config.toml
model = "sound classifier"
dataset = "acted Russian speech (Dusha)"
train_examples = 26041
gain_aug_db = 6
noise_aug = 0.01
num_classes = 4
depths = [12]
beta1 = 0.9
eps = 1e-10
beta3 = 0.999
grad_clip = 5.0
steps = 15200
epochs = 149.4
lr_schedule = "wsd"
Rows from block 8 of a small sound classifier, named by matrix and row number. Each number is 128 + 24 x the weight over its row's rms, rounded and kept within 0 to 255. All counts start at 0. Numbers have three digits each.
After each channel's rows are labels from the 100 clips, of 14848, where the channel reaches its highest value: "strongest on" is what is common among them; "loudest" is the band of the loudest frequency at the time of the peak. Only what is clearly more common there than usual is listed. The data: acted Russian speech (Dusha). In brackets: how many of the 100.
# c30: last pointwise conv (model.blocks.8.c3.0.weight, 192x192x1), inputs 128-191

c30.38:151108126127114125106160126112123158154129114118134108123156120153100119128185131104083144160115181072158151134100109116084139151101160133111116166130123107107140089133111134118103170125125113
strongest on: emotion: positive (83)
loudest: 250 to 500 Hz (67); 500 to 1000 Hz (31)

c30.143:134145112116159107148174145123125154107104132125116046120156125106110115126144096114103111119106159105128161114157159143106129098161126124087151143097134145158119117101147130113112164110167092
strongest on: emotion: positive (51)
loudest: 250 to 500 Hz (69)

c30.18:098192109131123166100159129104132135125096107128105094077133156127120049100137067154133094107099106117132134107123123079075110133132126135136146104159133113103124122137109113127077187159121181
strongest on: emotion: angry (47)
loudest: 500 to 1000 Hz (29)

c30.20:065163162155113140146142130130129099145183147151146103127140123174074129139122128120125127124133135145162118106108119104118132152172141108111097123078138107136146116148161119142160141134138111
strongest on: emotion: positive (62)
loudest: 250 to 500 Hz (68); 500 to 1000 Hz (30)

c30.170:106137119136110106107176105145128151127161135119158104092152096112141047179141099146097153114141097111145135151138145149099151123137209093158090180093131144125127108095128128112082124149131064
strongest on: emotion: positive (41)
loudest: 250 to 500 Hz (43)

c30.34:120153124139125160080148100159092144145133093139109139128137147111137153139192114135111089127126148085152152107108110129049147182133102157143167116110113139136140095131122119105117135147119121
strongest on: emotion: positive (90)
loudest: 250 to 500 Hz (64); 500 to 1000 Hz (35)

c30.186:092120129147127175161120093149126095125101136104131170104155104110169085125120125128113139141136100114128138145076156106152160149142119115114088150106149118075143123123134164103148130143141078
strongest on: emotion: angry (41)
loudest: 500 to 1000 Hz (56)

c30.5:119118125091135146139111130148130113090103139146144163136106101122121159148155084111165182102078143090060139128105123125168125129095104143146114119167132134125148128091143070109122123117099191
strongest on: emotion: angry (67)
loudest: 250 to 500 Hz (46)

c30.17:122115091131092095077122062148084137122127149114140110112133133146126119123144135125142131131132163074108126165143086106080140129144100092141105133135137159100122113107134118083049102122125081
strongest on: emotion: positive (56)
loudest: 250 to 500 Hz (46)

c30.39:099126082149107133106102103127102108161134126137132068113154121128141075156153132122103109124142098101129114105094155119090153121122176091185098147088092130114141122095147124116092125129135078
strongest on: emotion: positive (40)
loudest: 250 to 500 Hz (52)

c30.105:098139170088180149116153095152113183138151148120138107128139164142150161132141135090132106115141105133121139135111175133087129135180164091107082182107126136138101088132147132098100160117160108
strongest on: emotion: angry (39)
loudest: 500 to 1000 Hz (34)

c30.35:087100148142174169134101085118146109128121147099113136140161087110126165161108095137092129091122113135130146076126142138124185132128119116122105133114165120133153111134105102051113146160138137
strongest on: emotion: positive (56)
loudest: 250 to 500 Hz (50); 500 to 1000 Hz (37)

c30.90:152112147101119122144116112124157157121125114141133158134136124159144142116170159120089112149114149085113113137123103110110158161157120131082121135115115130111160117116179114096115128177145120
strongest on: emotion: positive (60)
loudest: 250 to 500 Hz (55)

c30.57:100162127148094089146113159077106115095112126123148089120138116125116118133145169123086134141137125156126099136173134140120097131143149091131129149182177092136087093108103132188101144149105092
strongest on: emotion: sad (62)
loudest: 250 to 500 Hz (41)

c30.0:131148135147110146112164122128150171107132137144116115120128155085126108173155132107106118121159125117161134135108093105138120167105119124131105127158128104133144135124165075116127123127166100
strongest on: emotion: positive (69)
loudest: 250 to 500 Hz (61); 500 to 1000 Hz (31)

c30.78:137155172101141139126177135138101105123121122153092173146111131142132114140123106171113138134113155141147087153149108139133087156124093137153126143118096112143098115124131091162157141103138136
strongest on: emotion: positive (41)
loudest: 250 to 500 Hz (46)

c30.107:137142128141088131097123122137110109142147140125166128137128116139122127179133100143124121138136095103168107096130116091056100167099145106163100094114115111124150119170140115121078098159124109
strongest on: emotion: positive (75)
loudest: 250 to 500 Hz (67); 500 to 1000 Hz (27)

c30.117:120150130170134134087142085114080167149089073097180136122164134149115089141123092121129130162143114146121138095110140111087112155144140090144109136154160098104155093144157160138100169178155103
strongest on: emotion: angry (61)
loudest: 500 to 1000 Hz (40)

c30.84:132100108132116114146136137157130158137137117139166107164136136162131135117133117142151113115103135084102155139145106130096115143143145112072161118146161147121130120120104116130106146101131097
strongest on: emotion: angry (80)
loudest: 500 to 1000 Hz (49)

c30.31:110115138128160130142168086144173180122095108109127152134101143102141153125108103138075095157151176171115130161135097142149094140135125127087130106133112168165171121116163132136142110092160126
strongest on: emotion: angry (51)
loudest: 500 to 1000 Hz (57)

c30.93:090165143145129126124144139139107134135142155087111167140138175184114144102174122098132119132123110166180151106143164143128107132088076164138162118153141139140114120121172124110149148109126133
strongest on: emotion: sad (60)
loudest: 250 to 500 Hz (43)

c30.45:101112088093130111147147104133163158140108166083161112115149131166150082128129139135173163130085128123116133165095100104145158087147134139126134134146141131111159130122156095094080123077135105
strongest on: emotion: angry (43)
loudest: 250 to 500 Hz (41)

c30.130:119136099130132179147160147082104115144095106105106106115130131171096137116138152098111136108084132155073135089116127090111116131151115137103154088105108096138147071138150105146147164127140128
strongest on: emotion: positive (40)
loudest: 250 to 500 Hz (51)

c30.132:124121130134121124138112109125130094119166160099137167106098131106106097146159114139137097111166086083176150102103120092102159147124156122135080217068134123100154117133127129052108109157108093
strongest on: emotion: positive (60)
loudest: 250 to 500 Hz (64); 500 to 1000 Hz (28)

c30.113:097171131107121077163122115127100137114132168088151096111129141119152122088152146120168076141087129157109113131128098114102102147145153133073116122093180095077092115029133136141119121122142123
strongest on: emotion: sad (62)
loudest: 250 to 500 Hz (45)

c30.169:155113161124180150126127119112145096096168100118105172097169143169120120117176123141138130133134128134129131120144111137141110095092116159148148107152143155132143104125161134128163132111169135
strongest on: emotion: positive (42)
loudest: 500 to 1000 Hz (45)

c30.153:134157134161185156169168132156156127139089129137114119151148113098139109117128126134120091124133141132132148100120129081133150127149142121085167116132176111098149130111171146135140171123155092
strongest on: emotion: angry (57)
loudest: 500 to 1000 Hz (36)

c30.172:160095113131129083097109046116144090116103142098172171143127108141142113120141146125127137154142151067155109120112104116102134163135118148117093148142099150108164127152166126059100083138078126
strongest on: emotion: positive (64)
loudest: 250 to 500 Hz (53)

c30.59:126135153153150153124136108149155143123122124137156162094172135118103155125148151124121104159122132109097155078138118080141140119158150135102169108099113136128168114170164119097114144129182124
strongest on: emotion: angry (49)
loudest: 500 to 1000 Hz (28)