From a checkpoint of a small sound classifier.
Model: 1.51M parameters, log mel input, arch ecapa_tdnn, activation gelu, widths [192].
Training: ademamix at rate 0.0009, 15200 steps.
Rows from block 8 of a small sound classifier, named by matrix and row number. Each number is 128 + 24 x the weight over its row's rms, rounded and kept within 0 to 255. All counts start at 0.
Before each channel's rows are labels from the 100 clips, of 14848, where the channel reaches its highest value: "strongest on" is what is common among them. Only what is clearly more common there than usual is listed. The data: acted Russian speech (Dusha). In brackets: how many of the 100, against the usual share in percent.
# c30: last pointwise conv (model.blocks.8.c3.0.weight, 192x192x1), inputs 128-191

strongest on: emotion: neutral (62 vs 35.9)
c30.80 [111 142 110 151  97 135 159 132 130  93 107 149 127  89 117 126 149 126 156 132 127 149  60 132 158 116 106 106 159 141 110 141 143 112 148 105 102 128  95 182 125 134 112 115 126 124 150 108 172 151 171 139  89 148 158 159  87 175 122 148 159 171 157 130]

strongest on: emotion: angry (42 vs 18.7)
c30.125 [150 145 138 131 108 190 120 174 102 124 140 157 181  96  96 140 113 137 166 100 154 149 113 100 131 126 141 130  89 149 154 173 164 141 120 101 111 137 137 120 156 147 108 143 167 113 126  90 159 146 113 118 162 108 135 139 133 135 150 148 116 146 163 137]

strongest on: emotion: positive (74 vs 18.7)
c30.173 [143 143 136 118 107 141 120 141 136 134 110 146  99 163 136 141 112 153 134 153 158  98  96 148 160 169 123 143 104 123 123 174 129 120 142 147  98 107 151 150 102 141 125  95 142 135 157 102 131  96 102 126 145 172 157 169 143 120 155 129 123 137 126 158]

strongest on: emotion: positive (41 vs 18.7)
c30.77 [150 123 131 124  93 141 131 155 123 122 136 132 133 116 141 104 132 122 131 114  93 183 104 152 122 147 126 105 139 174 151  83  95 121 125 128  88 158 111  76 117 133  76 126 100 150  88 137  79 126 155 114 134 105 131 148 134 110 120 109  92  98 104 124]

strongest on: emotion: sad (59 vs 26.8)
c30.36 [145 148 136 128 116  45  96 125 108 124 144  73 145 132 118 161 121 131 120 135 138 144 139 100 116 102 105 162 126 124 132 146 145 142 160 128 135 169 118 126 126  51 135 159 102 126  99 162 104 138 136  77  93 136 120 125  86  68 152 122  93 143 132 136]

strongest on: emotion: angry (44 vs 18.7)
c30.139 [137 117 141 133 157 115 120 166 130 151 139 111 156 100 126 146 168 155 136 154 185 136 139 111  92 160 134 145 148 166 124 123 152 144 141 151 169 152 134 144 132  85 154 126  91 160 141 150  92 163 125 114  96 164 122 114 150 122 160 191 165  77 106 130]

strongest on: emotion: angry (44 vs 18.7)
c30.33 [143 146 126 169 151 150 182 122 109 145 148 102 149 140 120 143 121 167 130 122 106 138 143 102 142 118 121 141 131 167 148 134 128 103 106 156 144  90 145  93 139 131 135 111 135 122  61 129 152 119 154 121  86 168 109  88 160 126 112 120 138 103 177 106]

strongest on: emotion: neutral (68 vs 35.9)
c30.1 [114 128 126 162 120 160 143 120  96 131 157 150 113 124 128 124  98 117 146 126 118 124 142 109 171 144 108 148 100 136 121 147 160 154 137 134  90  88 103 191 156 183 159 141 107 112 134 132 203 129 165 160 116 149 140 114 128 108  76 126 129 147 166  85]

strongest on: emotion: sad (66 vs 26.8)
c30.182 [135 102 114 112 135 105 182 114 157 107 106 153  88 145 106 155 126 117  93 106 164 125 177  95 128 152 169 135 111  85 162 125 115  92 133 133 141 143 102  57 105  96 177 137 165  96 152 133 110 126 122 120 121 147 156 138  92 154 175 128 141 131 135 102]

strongest on: emotion: positive (51 vs 18.7)
c30.168 [130 123 144  84 151 123 150 125 100 147 121 108  97 127 130  95 138 110  97 134 115 130 140 145 152 123 153 120 122 105 171 186  91 136 148 130 152 164 169 118  89  99 147 173 123 104  74  90 125 119 124 142 114 131 125 163 147 109 126 116 112  88 150 110]

strongest on: emotion: positive (41 vs 18.7)
c30.50 [133 171  90 136 105 138 118 161 100 118 122 155 167 124 162 105 138  75 153 141 147 105 128 130 135 123 132 121 145 137  94 126 128  90 153 117 148 112 103 124  90 151 117 117 142 125 111  95 126 154 130 168 104 128 171 119  92 110 130  90 111 103 147 126]

strongest on: emotion: angry (49 vs 18.7)
c30.9 [ 88 135 119 137 108 108 151 155 105  87 148 147 145 108 120 143  94 106 135  99 170 122 161  97 137 111 147  91 138 121 128 116 124 135  70 110  99 116 154  90 112 222 151 204 137 116  96 149 159 107 161 177 131 143  82  98 154 136 100 141 128 157 130 102]

strongest on: emotion: angry (49 vs 18.7)
c30.127 [138 130 107 141 182 160 129 154 155 117 150 171 113 110 129 149 135 164 109 172  84 134 109 118 127 117 135 123 166 145 103 120 152  89 112 159 112  94 148 112 116 112 153 168 104 109 100 186 170 141 145 107 101 143 117 112 117 116 127 104 193 150 136  97]

strongest on: emotion: positive (42 vs 18.7)
c30.147 [116 154 125 111 150 103 121 134 119 133 155 177 120 121 154 131 128 142 108 135 157 150 112 142 138 160  98 124 116 119 148 133 146 135 179 124 103 101 111 118  89  95 125 109 109 131 157 149 125 106 165 134 117 165 140 174 129 104 132 119 162 126 120 104]

strongest on: emotion: positive (73 vs 18.7)
c30.158 [ 92 116 140 149 140 136  81  94  76 110 121  77 124 143 106 113 103 147 172 122 134 120 132 144 121 160 160  91 132 146 125 137 175  74 114 101 105 177 139 124 103 145 106 124 147 113 122 135 116 118 116 157 106 119 129 164 150 113  78 124 107 136 116 109]

strongest on: emotion: angry (47 vs 18.7)
c30.166 [151  99  84 120 158 118 141 137 135 115 140 143 122 127 127 141  81 186 114  98 126 114 140 113 116 110  59 162 130 128  72 143 111 141 128 120 100 104 130 118 182 121 156 138 142 137 116 151 133 203 101 143 128 132 121 112 143 116 136 150 135  94 163 146]