{
  "hop_length": 160,
  "input": "log_mel",
  "spec_augment": true,
  "win_length": 400,
  "arch": "ecapa_tdnn",
  "norm": "batchnorm",
  "activation": "gelu",
  "alpha": 4,
  "batch_size": 256,
  "decay_fraction": 0.3,
  "warmup_steps": 3040
}
Rows from block 8 of a small sound classifier, named by matrix and row number. Each number is 128 + 24 x the weight over its row's rms, rounded and kept within 0 to 255. All counts start at 0. Numbers have three digits each.
After each channel's rows are labels from the 100 clips, of 14848, where the channel reaches its highest value: "strongest on" is what is common among them; "loudest band" is the band of the loudest frequency at the time of the peak. Only what is clearly more common there than usual is listed. The data: acted Russian speech (Dusha).
# c30: last pointwise conv (model.blocks.8.c3.0.weight, 192x192x1), inputs 0-63

c30.47:109124140124107181138151167134138130084114117160129158118115108134198125072166113158114152149162134131146134100143124169140140157149144103098125160139173131130129115124145117146114132125123110
strongest on: emotion: positive
loudest band: 250 to 500 Hz; 500 to 1000 Hz

c30.21:124118147120152099185111108094128117138133146135088136111147079109130123134122125135143108130151121137150175111078160125114154098119134157135112094149118126150177093126156117144124139104141153
strongest on: emotion: neutral
loudest band: 250 to 500 Hz

c30.107:149147101167114142161131103118159119152119129100145166134111136142114140154106131145102139138143119127153140121143130161153138120122167087102101129056123152165089111120134129184072100128139134
strongest on: emotion: positive
loudest band: 250 to 500 Hz; 500 to 1000 Hz

c30.173:122134155156163136108125115113124112132152131156092193151141123126139165118105115173099145141154149097115158129129084153149153162108174156123132166135132095195127116086146211131095131126148116
strongest on: emotion: positive
loudest band: 250 to 500 Hz; 500 to 1000 Hz

c30.34:171154158156107147139131132116107103127154133129145156141086117135148112097164138153117095159168154055159120115139173157156165118140163130103115144099148139170139118163145151138135112115115113
strongest on: emotion: positive
loudest band: 250 to 500 Hz; 500 to 1000 Hz

c30.113:112143085118114127117138115142141166151145170118114115153111079114129123118081113109098131140109120158118140120122114135138103127103146134134089136139134105151116145112156167131142145145123117
strongest on: emotion: sad
loudest band: 250 to 500 Hz

c30.38:079136163132103144149137171101131082152122116145146159124087141142173126127133143133090152129134114119141132151096096141142141154129118111069080159108141159134087112111139148142118130128106115
strongest on: emotion: positive
loudest band: 250 to 500 Hz; 500 to 1000 Hz

c30.179:157176144144116161101161116133108152149094121171110118149154103152148099090120160179167128131119133155131116173162127132115141138116128110129123145112160169083162112138118121136111148141099112
strongest on: emotion: angry
loudest band: 4000 to 8000 Hz

c30.124:161070081095150072141123081097122120153125174102161136152099137130098127142085141092142112156119104129080102135105115144129110124137137098141127116090117101183138148123121153162132093087141121
strongest on: emotion: positive
loudest band: 250 to 500 Hz

c30.0:104098151134143168155156143115098111123124132194099214150142148132085143138128120108073142155173132096172113100114138145082134168098152130113103114164169140148124146078198121133096151153170117
strongest on: emotion: positive
loudest band: 250 to 500 Hz; 500 to 1000 Hz

c30.86:156134094123138140095101149125115129140116156122131158115128098106110098150149170163180152158115129112152164162130140141130117123142153126106138143109102143132132122116159118134120113148135134
strongest on: emotion: sad
loudest band: 250 to 500 Hz

c30.20:121125129170127137095139113119101145169144140153143175100147127122085141133105119126116126158117147128142134121139099120072130166115116104108120138087185104171091141095165161117095112124126115
strongest on: emotion: positive
loudest band: 250 to 500 Hz; 500 to 1000 Hz

c30.15:156164137170133117140160141120088152087112132141112114109191113128147159141108129163115167151129179132114104110132102115110145097119133119129107112095153108119137103119122135118166128136161124
strongest on: emotion: angry
loudest band: 500 to 1000 Hz

c30.153:161157161163115128145124157121100134113119117136120165152125097109103124084142104093141092151144149093123143155147135156143163168143088140129126135169109131167083076099133123127114113151127111
strongest on: emotion: angry
loudest band: 500 to 1000 Hz

c30.90:118148128113098119085157113158124176089129148126152140126119145154105156128132135140120131132153165097122113161142140170146120116098153078133142153160146116144107100140144149102132140146143149
strongest on: emotion: positive
loudest band: 250 to 500 Hz

c30.57:132087102117147105099125119121138093116121122109141163139093147092133135108070135099152103133118118165114137172120110122137120175159130087131102133137116124117114158094132116128141120153146136
strongest on: emotion: sad
loudest band: 250 to 500 Hz

c30.170:107118145144149147109089141117100124119133130112137115093109102166118129163094116130117095140097098090109187123103090139136112134099128120146139156132136141134121120138112160120101150150155136
strongest on: emotion: positive
loudest band: 250 to 500 Hz

c30.1:091125131114144103096142165119105115112138095077151153144152083118083139120159146149108117116126106141133137097093078133115161131142105167110112136139151115144130119121124109127116127097095133
strongest on: emotion: neutral
loudest band: 500 to 1000 Hz

c30.166:110144145141104132071155141163139184100167109161108095151152105131159149119127145172157130112123151146124109141149103095130138094127125122114124133124123118122125134123133133106137125117126141
strongest on: emotion: angry
loudest band: 500 to 1000 Hz

c30.158:135112159133142159130159146119147079162121105129127145127128116139132154118141137164138093123159169105120101107166148140136157179166131121130159158112142143144131132139132097152118075112094142
strongest on: emotion: positive
loudest band: 250 to 500 Hz

c30.169:142102107125132162105158132130111104093078128136114155121127132093085132094192113153110145177147121081151098132152168132083164140142145119135121129142121106082137146075168118164121141115159118
strongest on: emotion: positive
loudest band: 500 to 1000 Hz

c30.143:153138141133104155086132116110109141136141144138146164164065098111143169126124153118084084165141155108122150136159141159160145103080183111092093173132105125129140144141143130156107112147106139
strongest on: emotion: positive
loudest band: 250 to 500 Hz

c30.168:175134086128095145118138115145140162110120131076106150160102132097154148155122128124078114117124143118115137143126097149140120142125136112113114112112164124112105178143154079127133135135101098
strongest on: emotion: positive
loudest band: 250 to 500 Hz

c30.132:095109157143127163137123147152128128146122123143132137141123103154151137169110125102100125100143109133153139130134083168156096113121171129077151144136148112118131110099153143073100128125123121
strongest on: emotion: positive
loudest band: 250 to 500 Hz; 500 to 1000 Hz

c30.78:152120121118173096136130127111068119097140141116127184131177070164102130125122165112120129153130124141172170146089142150127102126153165136146108112136092148121140095153166161098157164161117123
strongest on: emotion: positive
loudest band: 250 to 500 Hz

c30.76:094145155148145071175160152143118116115163140140093118132125117104151139177148152119125101147123118109133128118133160177106130146138118130150124116151147142163133125114124092101142130127134112
strongest on: emotion: angry
loudest band: 500 to 1000 Hz

c30.93:110108113124180130118156127093100115162105137140103128083158048139131122150145155155202140129135138086151169132091119096113141149131141128128121134094135107144145126105140182135089100165149113
strongest on: emotion: sad
loudest band: 250 to 500 Hz

c30.17:151139114111139143148121111125097139103109112143128151139090129158150148149135112132139126142146145109112128109141119138123094130098155137099136116103164118094089103115104163101115113147109161
strongest on: emotion: positive
loudest band: 250 to 500 Hz